A small image super-resolution model, trained from scratch.
Training: adamw at rate 0.0042, 9000 steps, batches of 64.
Data: 77898 training examples, 7.4 epochs.
Rows from block 9, named by matrix and row number. Rows with one number belong to one channel. Each number is 128 + 32 x the weight over its row's rms, rounded and kept within 0 to 255. All counts start at 0. After the name is the row's rms in percent of the matrix's.
# convs0: first 3x3 conv (model.blocks.9.convs.0.weight, 64x64x3x3), inputs 50-59, a 3x3 kernel for each
# convs1: second 3x3 conv (model.blocks.9.convs.1.weight, 64x64x3x3, transposed), outputs 50-59, a 3x3 kernel for each
convs0.11 094 [ 98 154 146 108 153 136 140 129 105 149 127  82 144 135 114 128 121  90 147 141 126 135 130 135 143 148 186 109 111 118  92  82 130 119 110 149 196 149 100 129 146  92 142 102  95 106 162 145 160 120 123 145 104 100  81  70  55 184 155 134 114  69 109 112 122 198 151 111 146 171 142 154 103  67 123  94  96 185 125 145 163 104  84 147 135  99 147 153  78 145]
convs1.11 090 [141 145 123 124 133 144 170 132 133 140 154 138 171 181 167 146 151 140 115  83  86 132  79 117  97  99 129 111 118 115  84 145 120 144 149 124 136  91 115 137 114 157 143  86  85  93 101  49 116 102  94  86 108 183 127 151 123 145 184 138 143 171 126 105 127 128  86 130 125  78  90  80 117 148 103 107 196 131 171 169 171 139 123  52 129 143  73 144 174 165]
convs0.12 082 [151 187 144 128 182 142 100 153 155  75 118 115 141 168 141 140 158 141 171 165 153 171 162 126 187 156 128 116 124 119  89 111 113 116 107 110  52  89  87  78  97  69  89  83  54 136  88  43 122  97  68 112 130  98  83 137 156 139 156 139 141 133 109  57  85  67 104 112  88  75  80 125 121 142 150 110 154 152 136 153 165 113  84  70 110 107  84 100 134 109]
convs1.12 105 [129 133 130 187 212 206 138 207 226 146 178 206 171 171 162 166 161 138  91 101 127 106  93 115 125 123 107  89  83  87  78 104  96  88  99  94 143 203 184  97 151 161 145 176 198 103  92 112 133 118 118 127 121 102 156 163 151 129 142 134 140 138 118 117 130 135 128 117 107 122 109 124 116 128 139 109 109 135 139 127 120 117 131 130 126  90 111 177 110 132]
convs0.13 111 [128 128 168 116  89 123 138 142 157 130 127 120 170 134  96 162 141 127 164 126 139 110  92 121 110  85 131 109  95  86  73  90 115  97 116  95 115  84  88 110 146 203  96  98 115 110  99 149 169 178 148  77 116 148  78 129 154 102 126 155  53  50 101 125 140 150 160 149 138 142 106 112 126 114 132 104 139 161 106 144 143 121 111 148 127 128 145 110 139 116]
convs1.13 097 [167 154 105 138 151 125 116 162 176 104 110 137 102 119 158  59  72 125 144 104 139 128 115 127 109 106 114 145 134 109 115 119 125 159 101 110 146 220 111 123 191 139  90 140 113  84  96  96  99  99 120 135 145 130  88  91 119  90  64  93 117  88 111 136 131 134 131 132 117  84 100  96 123 138 155 101  94 152 137 172 153 155 130  63 176 162  94  15  87 114]
convs0.14 102 [142 144 138 113 103 124 123 104 123 139 111 108  94  62 101 125 136 141 116 138 109 116 109  84  92  85  70 123 132 141 154 201 170  88 114 157 132 111 100 100  79  39 130 142 119 203 176 158 157 144 143 168 144 136  86  78 105 129 139 151  97  93 105 153 152 125 132 134  75 109  97  84 149 162 136 110  85 123 164 166 149 121  81 103 131 197 128 105 134 107]
convs1.14 089 [120 104 140 126 107 121 130 130 145 171 147 143 126 138 124 144 136 127 152 107  61 172 130 135 130 103 113 140 180 172 118 153 149 158 165 144 129 111 118 159 150 148 112 107 140 149  89 145 113  60 106  98  75  97 162 150 136 145 160 154 127 138 117 150 171 151 141 162 144 164 169 138 130  97 124 156 168 185 153 108 109 102 103 135  89  94 105 160 150 148]
convs0.15 092 [142 111 106 134 106 133 122  98 122 142 121 109 146 125 107 129  73  98 116 124 118 124 123 123 110  93 101 166 170 103 127 132 135 109  77  61  98 130  98 121 142 107 126 159 116 165 121 151 111 129 112 110 153 126 130 185 168 107 127  89 128 164 136 171 174 185 184 147 160  79  89  86 133 157 122  97 151 118  43  93  82 190 210 158  45  90 156  97  95 111]
convs1.15 102 [ 92 104 114 142 140 166  84  78 124 130 149 137 184 163 124 106 171 127 111 166 158 203 195 173 139 145 139 157 155 154 172 148 154 196 110 135  92 134 134 126 143 126  99 146 106 149 121  85 170  96  92 200 108 102 170 184 125  90 141  88 131 122  84 103 113 103 105  83  74 109 104  97 157 165 205 143 143 155 102 123 100 106 183 127  75 156 143 131 182 156]
convs0.16 104 [194 222 172 146 190 152  96 130 125 130 177 155 125 161 154 133 160 159 123 111 161 107  96 132  79  95 133 144  80  64 104  91  54 127 162 217  32  63  86 112 136 102  91 161 170 100 131 131 118 132 142 139 151 133 182 183  97 144 103  55 101 125 123 134 141 114 139 106  92 139 122 148 143 173 165 131 137 149 126 137 161 196 161  54 109 108 104 104  98 184]
convs1.16 095 [118 143 164 109 101  94 126 146 105 145 125  88 142 104  78 185 167 138 140 118 112  82 110 114  94 113 111 115 192 161 123 122 132 117 118 138 144 127  97  98 114 100 144 168 140  61 139 167 109 159 184 115 155 142 148 126 127 152 155 121 131 143 114 226 202 185 164 167 143 183 189 163 166 100 101 151  63 142  97  95 110 138 139 154 135  89 134 120  52 115]
convs0.17 107 [111 134 108 109 130  96 118 117 121  95 133 115 135 159 114 138 153 126 124 140 139 119 129 132  89 110 119 176 132 152 129 134 132 101  88 130  96 118 126 155 102 123 172 138 104 168 192 160 104 187 156  97 116 128 149 162 128 167  95  67 158  91 128 112 115  94  55  70  61  79  66  86 181 157 111 146 162 132 125 133 162  90 135 148  88  69 137 113 105 104]
convs1.17 113 [143 129 133 107  90 132 135  62 100 137 164 122 111  97 141 110 180 104 135 143 121 140 128 161 128 118 108 123 130 147 127 137 126 125 140 168 158 144 107 120 153 191 121 136 175 150 146 162  81  84 119 121 114 106 144 135 149 162 148 143 150 116 150 180 181 175 109 144 166 127 120 130  62  93  95 103  94  94  85  92  78  85 152 130 116 117 116 141 161 155]
convs0.18 100 [133 112 143 169 132 150 187 131 138 126 140 113 138 177 155 111 134 115 114 118 120 117 120 115 135 120 107 146 150 114 175 176 150 171 162 139 126  74 146 154  90 168 124  49  78 108 117 138  76  94 102  92  97 166 128 124 112 100  68 113  69  27  76 168 175 138 145 169 108 119 178 167 116 152  30  65 133  77  80 131 122 132 155 103 106 152 143  91 137 150]
convs1.18 121 [120 114 126  98 116 120  73 153 105 126 146 136 113  72  75 192  84  89 165 165 160 141 126 118 119 139 119 140 155 124 123 162 142 140 103 110 167  98 148 186 139 174 139 120  76 127  98 142 161 127 173 177 123 127 116  89 120 100  54 115 102  80 131  85 100 102 116 126 131  96 111 123 123 127 170 150 176 157 145 172  53 145 152 156 137 154 148 141 132 163]
convs0.19 099 [137 172 123 120 156 109 133 164 111 129 168 174 133 161 158 142 155 111 146 150 110 168 162 111 138 148 138 113 135 145 136 147 137 114 151 128 130 184 157  99 131 146 110 135  99 143 154  91 100 104  67  61 136 107 142  60 105 110  47  92  82  61 114 141 127 116 111 110  95 105 175 142 164 106 118 158 120  97 140 124  88 126 129 156 148 122 142 155  96 122]
convs1.19 095 [115  91 125 128 105 123 107  45  57  99  96  84  95  79 123  87  76 127 131 154 114 142 150 112 132 116 104 145  93 121 133 105 119 152 147 111 145 134 115 178  84  79 134  71  76 151 168 139 162 156 107 108 133  59  94  96 133 124 129 154  68 112 165  85 142 158 116 176 198 108 138 137  75  90 123 135 132 125 117 163 156 175 106 144 127 137 122  93 132  81]
convs0.20 102 [149  65  89 163  83  78 147  73  57 177 153 131 151 124  99 145 119  85 127  87 109 153 116 121 138 109 126 118 133 128 147 149 141 144 152 136 184 110 114 138  80  75 113  59  83 201 110  80 198 128  79 160 112 109 165 128  82 131  94 135 163 115 135 117 128 116 109 132  97 128 172 155 101 145 117 109 159  75 125 147  83 143 152  66 135 125 107 130 137 104]
convs1.20 112 [ 70  80 140 114 101 141 112 105 120  76 160 151 142 168 150 132 169 156 163 114 140 144 113 143 131 119 136 167 166 184 147 144 149 138 118 125 152  77  91 157 118 125 142 120 135 119 146 164 134  93 128 158 103 126 136 134 149 129 133 152 132 136 151 166 166 146 174 188 159 176 169 131 102 117  85 111 116 128 126 130 161 143 166 142  80  99 113 146 129  95]
convs0.21 117 [109 137 166 103 149 161 121 149 140 125 105 133 125 143 144 124 159 131  88 104 115 114 103 102 120 118 103  90  90 122  57  20  97  87  32  69  99  76  59  94  93  41  79 144 139  86 118 123 104 129 133 112 119  77 148 149 125 162 121 100 126 104 109 127 130  81 137 118  63  97 100  61 178 160  88 161 151 123 138 131 123 108  85  92  81  92  65 113 116  85]
convs1.21 104 [ 80  80  96 102  82  61  57  59  88 192 151 140 142 134 139 120 146 148  82 119 114 107 145 135 118 140 143 114 107  77 146  98  60 145 131  91 186 105 130  98  88 107 159 178 151 136 110 114 114 113  79 124 148  84 152 151 122 147 137 127 128 122 116 141 192 191 114 160 161  77 104 156 130 116 125 104 147 139  87 158 157 121 140 162 131  91 113 118 131  95]
convs0.22 085 [118  93 167 151 111 170 150 127 150 151 185 169 148 171 134 141 137  84  93 126 135 122 131 107 172 150 122 155 131 163 133   8 101 156 141 163 148 106  74 119 157  93  92 163 106 144 148 108 129 169 109 168 138  85  81 137 129 163 144  96 127  84  44 161 171 215 137 145 179 160 113 123 138 132 144 130 145 176 127 148 122 161 154 122 106  56 142 165 142 199]
convs1.22 082 [106 133 145 105 135 129 126 122 102 111 128 136 115  92  68 126 107 126 115  98 144  89  81 117 103 102  75  85 152 172 116 201 112  67 127  94 164 176 135 160 107 137 157 106 131  82  94  95 113 108 128 143  98 116 134 163  81 120 167  98 103 152  74 136 134 114  99 126  93 104 130 118 137 136 106 102 102  79 107 104 121  50 105 102 152 187 158  86 103 125]
convs0.23 089 [168 162 119 144 137  95 184 153 122 118  84 104 151 128 158 130 138 157 145 131 137 144  97  83 154 127 137 127 141 115 109 119 111  72 114 145 101  99  67  92 153 108 113 151 127 123 106 114 150 144 144  50 116 139 106  99 154  81  99 161 113 108 105 157 130 153 137 126 123 122 102  81  96 132 144 118 118 151 154 162 208 122  82 145 112  97 102 158  97 154]
convs1.23 096 [ 97  87 113 146 126 112 152 114  54  98  72 133 125  99 134 124 125 163 129 115 148 116 125  72 128 126  89 113 118  89  91 148  97 116 100  77 160 202 169 122 155  95 197 181 107  89 103 133 113 118 144 170 148  89 102 100  84  49  56  89 103 116 124 106 116 116 138 129 115 159 168 181  88  82 107  83 112 159 158 154 191  55  94  31 210 172 132 127 105 109]
convs0.24 091 [128  88 124 127  96 117 110 123 108 104 140 126 111 139 137 115 131 122 148 164 167 161 160 149 148 130 128 112 127 195 122 118 157 119 114  89 137 168 184 109 118 165 147 132 164 153 129 179 134  76 161 166 172 163 165 219 225 149 169 103  98  92  85  91 113  71  67  75  54  68  65  85 111 174 165  70 142 136  91  94 103 110  72  69 122 137  97 115 144 127]
convs1.24 102 [ 76 121 132 106 118 147 121 101 128  68 112 138 128 147 146 132 146 136 110 145 118 126 175 128  98 168 134 172 171 154 155 145 170 208 164 144 100 135 164  88 125 123 112 113 111 183 146 113 179 175 144 152 139 117 166 118 122 131 136 129 157 165 129 199 173 133 169 186 172 118 161 181  91 138 119  88 181 127 105 145  99 159 195 151  89 107 130 161 142 117]
convs0.25 096 [154  87 120 144  91 129 139 116 137 152 149 103 144 147 137 133 159 181 117 126 124 105 134 154  74 120 145 117  54  88 107  83 119 128 137 176 103 108 102  98 124 125 121 151 138 131 142 175 143 141 149 136  71 136 132 127 122 146 129  83  90  96  74 134 165 179 132 140 131  94 105 116 108 158 105 161 150 129 164 144 147 153 130 144 113 103  98 121 106  80]
convs1.25 098 [149 142 118 129  88 114  84  78  81 119 140 138 126 140 146 131 103 115 171 140 118 122  84  77 101 107 107  85 108 138 117 125 116 142 133 137 129 129 133 132 143  96 171 181 127  70 115 147  99 125 127 118 165 172 119 148 150 138 138 138 133 124 118 186 170 169 121 124 140 162 149 114 175 117 105 157  87  61 162  85 165 136 133 123 150 145 104 136 165 108]
convs0.26 100 [128  90 140 123  76 160 137  95 134 149 150  95 121 114 111 101 107 148 121 134 149 137 109 125 123  74  76  85  89 142  44  99 132 111 133 146 156 138 120 125 154 141 144 171 183 142 113 140 162 157 157 125 151 158  84 108 109 125 101 148 144 121 134 100 156 133 157 146 125 117  77  86 138 201 114  82  99 103 129 148 158 132  63 116  68  97 175  70 111 158]
convs1.26 093 [117 130 150 112  96 116 101 106 121 119  86  97 134 181 166 173 148 123 129 108 119 140 120 107 112 139  87 108 152 136  70  98 136  76  78 158 112  72 118 126  93 139 152 154 160  92 133 207  91 112 154 126 118 155 107 124 136 167 150 133 134 127 107 133 110 125 136 147 143 142 135 136 106 102 116 129 199 174 106 118 118 144 208 179 110  95 165 116 130 143]
convs0.27 107 [132 134  85 109 173 121 112 155 129 121 156 145  99 141 137 122 145 138 131 136 115 120 129 104 136 145 131 118 102  67 144  99  69 135 120  80 158 112  96  99  80  98 130 112 117  87 109 106 126 150 104  94  93 124 107 106 113 140 152  86 129 145  75 105  97  87 115  98 106 163 103 103  69 151 165  62 128 155  39 122 148 197 197 135 139 141 116 134 108 112]
convs1.27 103 [114 157 128 124 157 146  84 131 182 112 159 109 134 150  91 149 155 154  93  98  92 164 125  95 134 147 111 137  98  52 125 135 134 135 135 140 121 168 157 107 119 137 153 146 181 144 141 129 153 160 152 174 123 122 145 157 139 138 154 130 156 154 123 197 118 130 174 102 124 158 144 170 137 142 104 144 105  72 172 140 167 137 203 153  67 163 146  83 137 141]
convs0.28 113 [109  94  92 118 108  93 114 108 101 100  83 102  71  67 103 104 102 121 126 154 144 140 161 140 135 140 109 194 162 175 182 153 158 173 149 142 137 123 135 161 168 167 122 119 128 144 171 167 141 165 144 142 179 167 147 129 133 164 149 130 175 161 130 162 163 165 128 120 127 179 172 178 102  78  85 118  82  91 116  72  77 200 178 172 186 173 130 179 185 127]
convs1.28 102 [ 86 141 135 133 140 102 103 102 100 126 137 184 140 115  98 123  74  73  97  91 114  79  62  51  68  84 106  78 105 125 112 121 109 107 155  99 130 131 115 100  87 132  99  69 129 108 136 145  90 129 128 116 126 111 121 135  98 105 155 124 154 146  83  90 101  91  76  95  93 100 116 103 104  85 141  93  74  89 132 107 118 127 171  64 115 146  69 126 146  66]
convs0.29 097 [151 120  96 116 141 123 132 108  88 101  92  64 100 107  82  82  87  56 125 126  95 139  90  81 138 100  98 128 160 224 141 110 163 167 184 178 117  96  87 131 151 143  75  84 111 145 163 136 121 162 145 107 113 113 131 114 147 195 156 135 154  61  54 128 147 149 128 131 116 157 146 122 124 129 133 123 143 126 174 168  76  22   0 134 123  29  85 193 164 194]
convs1.29 092 [130 104 138 130 105 147 125  81  99 111 130 132 139 151 121 154 117  71 131 128 128  99  97 118 124 146 144 111 131 133 153 168 155 145 161 129 153 143 180 140 139 143 174 116 154  89  85  98 108  90  98 119 137 176 158 119 157 168 167 157 142  90 107 173 166 190 126 112 156 109  98 111 122 130 116 152 156 124 163 107  86  82  99  83 169 181 174 133 137 110]
convs0.30 111 [ 99 138 141 109  95 120 143  94  75 132 141 142 144 156 155 133 144 143 178 157 167 172 142 137 133 125 124 104  52 118  62  16  50 126 123 130 152 188 143  88 120 133 109 141 139 127 124 145  96 101 154  97 141 162 151 152 131 149 136 118 116  60  36  84  79  36 174 165 143  94 150 124 139 156 127 177 182 132 149 156 125 131 153 133 141 146 139 144 159 155]
convs1.30 104 [111  84  93 110 104  83  26  31  52 122 110 124 145 157 161  97 130 106 129 167 146 133 164 190 117 150 142  84  77  92 104  95 129 147 145 138 123  74 105 152 153 151 116 143 117  54  93 124 112 127 112 136 115 111 116 104 152 149 129 128 157 152 139 161 141 123 126 153 192 115 130 115  78  88 100  76 133 114 115 133 109 121 103 126 116  77  94 119 129 119]
convs0.31 096 [129 150 127 131 119 115 129 101 142 114 128 131 155 169 141 170 160 137 165 199 162 119 127 105 107 111 145 124 115  74 118 143  91 106  87  56 100 129 107 102 117 110  80  94  88  99 110 119  72  91  94  85  90  73 121  99 133 143 100 140 141  88 174 159 134 155 147 134 155 130 121 133 141  86 121 125 116  92 142  64  66 127 216 189 145 135 118 125  44  75]
convs1.31 089 [128 129 111 130 127 123  95 100 146 119 126 124 125 112  80 135 108 129  79  79 104 111 133 122 120 125 119  76  20  58 107  87 123 121 120 129 158 181 137 130 122 134 147 127 131 202 191 128 186 177 128 161 122 114 114 138 147 133 129 112 158 145 129 147 152 151 158 157 141 164 161 141 169 184 123 141 128 101 143 210  94 133 153 135 146 219 160 126 150 116]
convs0.32 109 [190 195 116 193 167 121 140 137 159 115 118 103  73  80 108 100 119 139 127 143  78  97 133 117  82  86 110 169 208 173 118 109 104  76  51  47 160 122 106 122 110 114 173 106  98 137 134 152 127 159  96 100 132 110 101  98 180 179 152 181 213 113 121 159 129 126 148 148 123 109  56  90 121 124 139 164 119 129 151 129 139 173 247 253  93  70 110  91  92  73]
convs1.32 096 [145 123 140 155 130 178 143 123 172 150 196 163 160 171 183  96 111 112 104  90 103 148 131 169 169 147 159  64  98  82 118 181 118 134 199 190 149  78 119 127  68 125 146 154 194 203 193 138 187 159 136 128  82 104 148 172 131 147 155 123 133  78  81 167 162 160 122 118 157 119 107 133 136 165 135 111  98 113 109 107 117 154 136  87 157 140 118 179 153 150]
convs0.33 086 [113 140 142  86 107 114 113 122 149 112 133  87 146 141  85  94 109  94 141 133 104 154 124 101 104 130 134 179 159 148 193 184 139 176 175 137  90  68  46 144 140 124 135 116 156 173 152 150 163 140 168 160 156 201 157 138 133  99  62  89 110 147 162 167 173 141 128 131 120 119 129 126  93  74  36 137 123  87 152 128 117 174  98  76 160 137  99 184 176 138]
convs1.33 083 [103 107 101  87 113 107  98 127 146 124 126  83 167 180 143 129 131  86 165 152 168 160 141 159 136 132 137  81 121 114  86 121 135  77  72 147 200 179 129 138 136 115 139 119 118  49 105 132 103 123 115  97  74  54 126 156 143  97 119 126  94 121 128  71  69  70  81  77  86  90  93  87 182 103 125 183 106 127 228 170 152  36  85  99  82 109 132  88 158 124]
convs0.34 111 [146  99 103 195 175 106 145 149 123 164 170 158 114  96 118 147 110 135 121 137 127 136 158 131 125 128  97 156 155 114 167 183 161 128 122 119 147 101 163 136  96 101 121 126 107  99  93   8  57  88  80  52  76 108 108 108 150  90  82 131 107 109 141 145 171 160 129 153 161 194 153 121 126 101 138 126 110 135 166 159 149 183 153 108 154 184 169  92 106 108]
convs1.34 090 [154 132 143 116 101 131 138 122 128 142 126 118 136 125 130 155 128 149 141 126 121 150 145 127 131 158 156 135 165 132 146 157 155 122 133 126 120 106 120 146 148 146 140 169 121 163 162 204 158 170 189 134 178 182 132 127 122 161 121 120 153 128 158 121  88 100  96  91 106 106 103 108 130 118  99 102  90 113 141 135 144 123 134 130 113 114 121  70  70 110]
convs0.35 105 [136 119 172 181  96 136 200 103 124 121 129 168 172 154 154 195 135 119 156 154 127 130 119 103 145 151 157 123 116 122 136 159 143 116 148 154 135 153 113 146 147 123 105 113 140 132 104  68 122 145 103 110 141 139 138 174 148 126 136 145 103 138 176 116 124 153 160 154 143 130 162 139 174 116 122 161 121 118 156 107 123 130 103 112 134 169 156 166  91 125]
convs1.35 086 [137 116 121 135 125 127 104 138 129 129 140 134  96 134 116 147 153 126 119  56 155 149  96 132 143  99 115 115 134 101 141 164 122 132 142 114 150 227 226  56 117 154  91  89 166 174 126 112 214 135 100 195 145  91 126 151 138 126 164 147 178 188 148 134 127 124 103  95  82 106  95  85 106 148  66 123 158  55 206 159 118  76 166 170  66 151 170  90 113 115]
convs0.36 084 [116 156 130 132 170 156 130 171 161  97 114 135  60  98 134  60 125 157  97 104  44 134 143  94 116 125 111  64  68  27 145  88  71 141  94  92 130 137 107 110  82  89 123 131  85 144 176 128 163 186 150 139 175  91  76 141 124 119 164 120 117 169 142 125 133 120 133 151 119 141 125  73 112 146 146 146 171 132 148 182 169  71  47  40 119 120 106 182 151 115]
convs1.36 103 [164 163 159 162 178 175 141 151 137 165 157 126 153 146 193 126 127 156 143 149 135 168 169 137 117 150 109  85 110 110  85 111 117  96  84  57 146 149 137 110 154 122 139 169 146 125  65  93 135  77 110 122 105 105 171 153 127 122 119 112 130 133 136 105 107 113 123 128 118 111 100 101 103 101 126 128  76 136 116 136 179 100  84  72 139 108  97 147 135 143]
convs0.37 088 [134 160 118 110 136 149 121 145 155 113 140 105  74 133 101  76 113  74 158  98  71 155 111  87 165 140  83 210 186 179 100  53  64  55  41  57 140 110 121 138 162 150  97 154 129 155 122 158 161 176 168 152 152 119  89 132 147 126 156 155  83 122 106 149 162 153 129 153  88 158 168  47 149  98  70 167 150  93 127 140 153  92 149 102  62 121  85   8 109  90]
convs1.37 084 [104  95 153  94 101 165  92  92 158 106 134 151 113 125 158 131 135 131 148 152 132 162 186 178 121 141 121 115 158 199 124 125 185 122 122 158 111 133 105 127 118  89 145 134 123 125  64  60 106  93  82  87 137 135 125 122 136 141 127 151 106 136 128 150 150 107 114 103  67 100  77  51 143 136 142 147  75 122 190 135 171 130 135 131 159 178 165 105 169 139]
convs0.38 092 [160 148 156 136 119 124 100 125 135 163 101  92 107  49  78 132 146 160 158 125 154 136 111 139 144 139 136 150 165 171 111 141 140 128 117 103 122 123 110 143 159 139 128 143 151 131 127 112 126 114 119 145 134 135 159  86 134 145 112 155 131 126 149 133 106 106 151 123 147  88 118 129 112  95  60 107  88 112 152 144 152 100 131 167  65 109 146 135 163 147]
convs1.38 113 [ 76 127 147 158 145 142 107 118 113 176 164 165  61  89  96  84  76 108 130  76  78 130  60  76 144 135 139 119 104 155 157 159 144 139 136 147 108 174 101 115 155 111 100 136 111 199 159 161 181 183 183 135 124 132 120 104  89 121 104 132 177 162 196 110 135 160 172 186 205 173 162 164 147 170 162  95  74 121  92 105 110 119 124 128 143 170 181 131 150 140]
convs0.39 106 [147  66  53 154  37  29 141  67  70 145 108  88 146 112  96 145 143 144 117  98 114  98  73 117  93  81 143  91 100 121 126 160 154 132 132 112 104  96  70  71 111 104  97 111  86 126 152  78  90 156 131 130 154 151 104 135 145 148 142 145 178 134 130 178 164 156 195 157 132 135 107 125 163 136  89  93  87  94  97  75 108  77  73 100  85  76 133 106  67 113]
convs1.39 100 [168 154 132 163 161 147 136 124 108 124 161 149 131 143  76 140 138 119 117 117 133 123 148 169 118 108 158 110 151 142  46  77 111 101  76 105 150 154 186 154 150 139 120 132 153 111 118  93 115 118 146 173 125 122 125 185 184  68 163 161 157 174 151 178 165 154 162 116  83 166 142 120 114 136 127 111 180 128 134 142  74 168 167  81 130 193 153  93 159 131]
convs0.40 093 [161 121 160 159 110 152 123  80 135 149 157 149 134 122 142 125 130 161 109 147 114 124 158 111  99 136  86 122 119 105 130 140 125 111 138 117 135 174 136 115 138 133 109 116 104 144  96 145 186 164 159 130 172 128  89 131  79  64 121 157 110 128 147 185 130 116 209 156 162 162 111 109 115 140 151  66  74  82  97  93  99 107 132 121 135 184 158 109 175 168]
convs1.40 093 [158 154 154 181 160 186 156 130 156 129 161 145 164 102 142 149  90 142 131 140 148 142 143 163 128 142 164 138 162 156 118 170 168  94 152 134 155 121 154 173 138 138 117 122 118 119 139 129  96 130 134 172 128 121 122 138  63 159 157 107 162 174 138 110 134 138  98  81  64 125  93  73 158 176 102 175 145 211 102  93  77  82  84 130  89  96 124 123  76  30]
convs0.41 103 [144 163 116 145 142 121 138 134 145 136 136 145 151 113 119 130  99  86 131 140 108 129 125 139  97 119 148  98  85  98 162 180 167  97 124  92 114  53 109 121 102  89 110  77  87 128 106 136 121  65 104  91 126 147 146 162 167 114 114 166  86  93 162 118 143 153 152 128 121 163 151 119 132 112 177 137 116 141 120 100 110 133 169 110 147 195 149 115  94  95]
convs1.41 095 [187 154 167 194 156 155 171 123 152 128 149 149 124 145 144 161 125 126 120 122 148 159 132  89 119  74  92 136 145 126 136 101 145 119 129 117 169 151 124 192 143 120 127 113 134 154 165 154 162 169 106 117 139 113 144  99 100 115 109 126 123 139 105 143 158 158 118 140 151 116 145 167 116 132  94  94 155 177  63 108 108 147 174 144 169 158 118 184 133  70]
convs0.42 097 [124 206 168 114 174 177  89 146 161  86  81  82  80 106 135  95 118 147 105  77  96 163 148 121 161 164 100 100 131 145 172 144  86 136 128 116  90 138 191  67  57 151 150 131 158 130 137 182 152 165  94 176 151 115  98 124 155 133 181 187  82 125 109 125 144 134  73 109 114 120 134 104 107 131 112 165 137 120 187 149 131 144  85 152 176 138  72 155 140 143]
convs1.42 091 [192 117 120 163 105 129 182 128 135 133 133 148 152 155 146 106 135 102 139 155 153 108 141 149 125 156 142 105 132 132  74 138 112  84 124 123  92  81 102  79 108  77 162 182 191 143 110  97 141 110  88  97 131 143 161 111 108 178 127 114  79  27  77 129 112 117 102  95 107  82  89 102 125 142  66 202 155 103 168 134 142  75 107 167 126 127 119  86  74  45]
convs0.43 103 [130 166 113 104 143 127 130 166 137 163 160  72 170 178  79 177 160 104 178 113  80 145 133 136 153 139 116 101  74 161 177 145  90 138 121  94 118 109 162 139 160 150 130 108 125 105 134 152 145  86 104 146 107 130 155 132  88 138 140 126 157 136 137 120 138 135 120 144 152 130 116 127  90 117 128 115 116 104 127  83  94 141  94 141 190 201 119 141 112 111]
convs1.43 087 [102 121 134 106 110 134 120 139 143 166 116 146 189 114 156 156 106 135 135 154 120 129 134 117 131 146  85 124 190 169 144 181  95 103 144  99  82 135  87 136 166  77 154 126 172 150 134 175 144 121 103 136 119  98 151 114 145 213 144 165 159 144 151 117  96 121 123 137 188 128 114 121 171 117 134 168 109 201 124 140 229 143 180 163 146 129 148 122 119 112]
convs0.44 102 [125 124 142 113 115 155  95  84 127 104 108 124  70 109 109  85 108  94 106 105 100 130 145 126 139 156 127 138 134 141 103  53  85 126  87 107 128  70  18 139 127  73 135  81  76 115 137 119 151 144 109 145 121 119 100 120 134  96 134 144 107 130 141 140 151 157  84 108 128 145 117 145 166 114 123 149 138 140 123 126 132 147 221 136 146  91  53  87 103 121]
convs1.44 098 [105 102 130 141 118  88 161 134 114 158 189 167 110 152 154 110 132 148  91 104 127 118 159 155 120 125 101 162 177 112 165 174 143 141 168 104 165 159 130 168 161 155 138 106 156  95 140 126 113 114  90 126 104 116 188 181 150 143 126 104 131 129 150 138 105 111  87 103 110 104  94 112 186 175 149 164 148 114  94 135 185 138 157 106 156 178 118 126 153 125]
convs0.45 092 [165 168 181 142 145 145 100 105 126 137 128 130 127 136 150 110 132 103 128 162 152 113 161 159  80 109 122 134 109  71 135 128 115  94 122 142 174 113 123 153 133 130 139  77  61 174 132 121 146 139 127 123 154  94 116  91 125 103 138 119 103 124 104 182 150 156 111 119 139 123 106 120 143 154 131 131 115 132 133 166 152 130 186 138  76 122  87  66  76  86]
convs1.45 087 [192 149 141 169 172 162 123 165 121 127 153 182 124 136 150 158 157 165  45  90 145 124 120 128 128 114 128 104 107  86  78 123  89  72 116  89 154  93 108 179 134 144 172 104 109 157 129 112 124 102 119  59  28  79 130 139 108 135 136 141 140 148 141 115 121 137 130 125 116  84  80  95 102 101 115 147 106 136 167 133 132  95 175 199 103 116 135 137 155 179]
convs0.46 090 [130 114 105 143 142 125 143 131 110 158 121  43 157 134  78 153 132  91  93 114  98 114 137 111  90 121 116 163 153 146 158 159 159 133 137 128 149 201 182 159 183 213 125 134 147 113  14  74 168 110 110 158 170 101 113  35  89  87  41  98 125 118 138 162 130 124 155 149 132 172 175 172 143 142 129 117 133 146 151 161 150 148 155 168 154 164 184  99 122 152]
convs1.46 089 [192 156 134 187 146 121  97 129 161 158 161 128 113 137 153 133 140 129 147 175 144 148 165 133 123 143 113 180 171 127 162 149 193 138 131 158  62  65  34  69 138  71  54 165 107 111 114 127 147 105 126  74 141  97 110 118  70 117  66 106  96  51 130  87 100  92  88 125 118 101  97 101  50  67 119 132 155 181 133 142 174 152 180 206  91  88 165 108  76 123]
convs0.47 104 [152  68  75 153  62 102 118 120 140 117 155 146  88 115 161 115 148 178 119 127 134  89 130 162 122 132 122 171 184 147 184 196 173 121 133 147  90 126 179 107 121 106 140 126 137 158 147  96 152 149  58 146 143 155  96  93  64  77 120 126 131 158 139 127 171 175 165 144 141 202 143 194  49 174 169  69 112 122  89 117 136 157 165 114 168 171 123  95 124  93]
convs1.47 098 [117 140 136 130 160 133 130 153 135 116 128 138 123  81 108 123 103  95  85 126 126 103 136 117 134 135 141 119 101 109 155 137 135 114 137 108 108  96 161 145  74 132 126 106 131 188 156 152 158 122 105 128  85  64 113 110 106 141 131  99 118 117  77  77  87 110 110 131 140 125 140 168 109 104 135 113 114 145  79 111 108 109 153 135 111 118  76 122 127  71]
convs0.48 097 [ 82 144 149  82 107 144 157 121 144 145 138  80 131 148 127 121 151 142 103  86  72 128  96 101 133  87  99 106  95 147 130 113 123  62  95 117 147 145 113 159 179 145 128 166 138 152 167 161 154 130 176 199 148 160 175  88 135 203 109 138 157 103 108 127 168 196  97 124 154 159 151 170 168 187 157 174 202 151 156 162 178 146  95 147 161 119 132  44  14 107]
convs1.48 087 [ 70  77 117 120 113 133 141 129 149 154 158 130  96 116 118 105 135 119 143 149 136 104 120 130 116 104 118 111 118 128  93  54 104 137 105 114 144  79 127 110  94 140 130 115 130  90  93  74  63  70  97  77 127 154 132 128 174 125  96 135 109 107 110 116 149 145 101 121 149  76  97 115 147 102 118  87  82 105 137  94 155 129 153 190 148 106 187  84  84  85]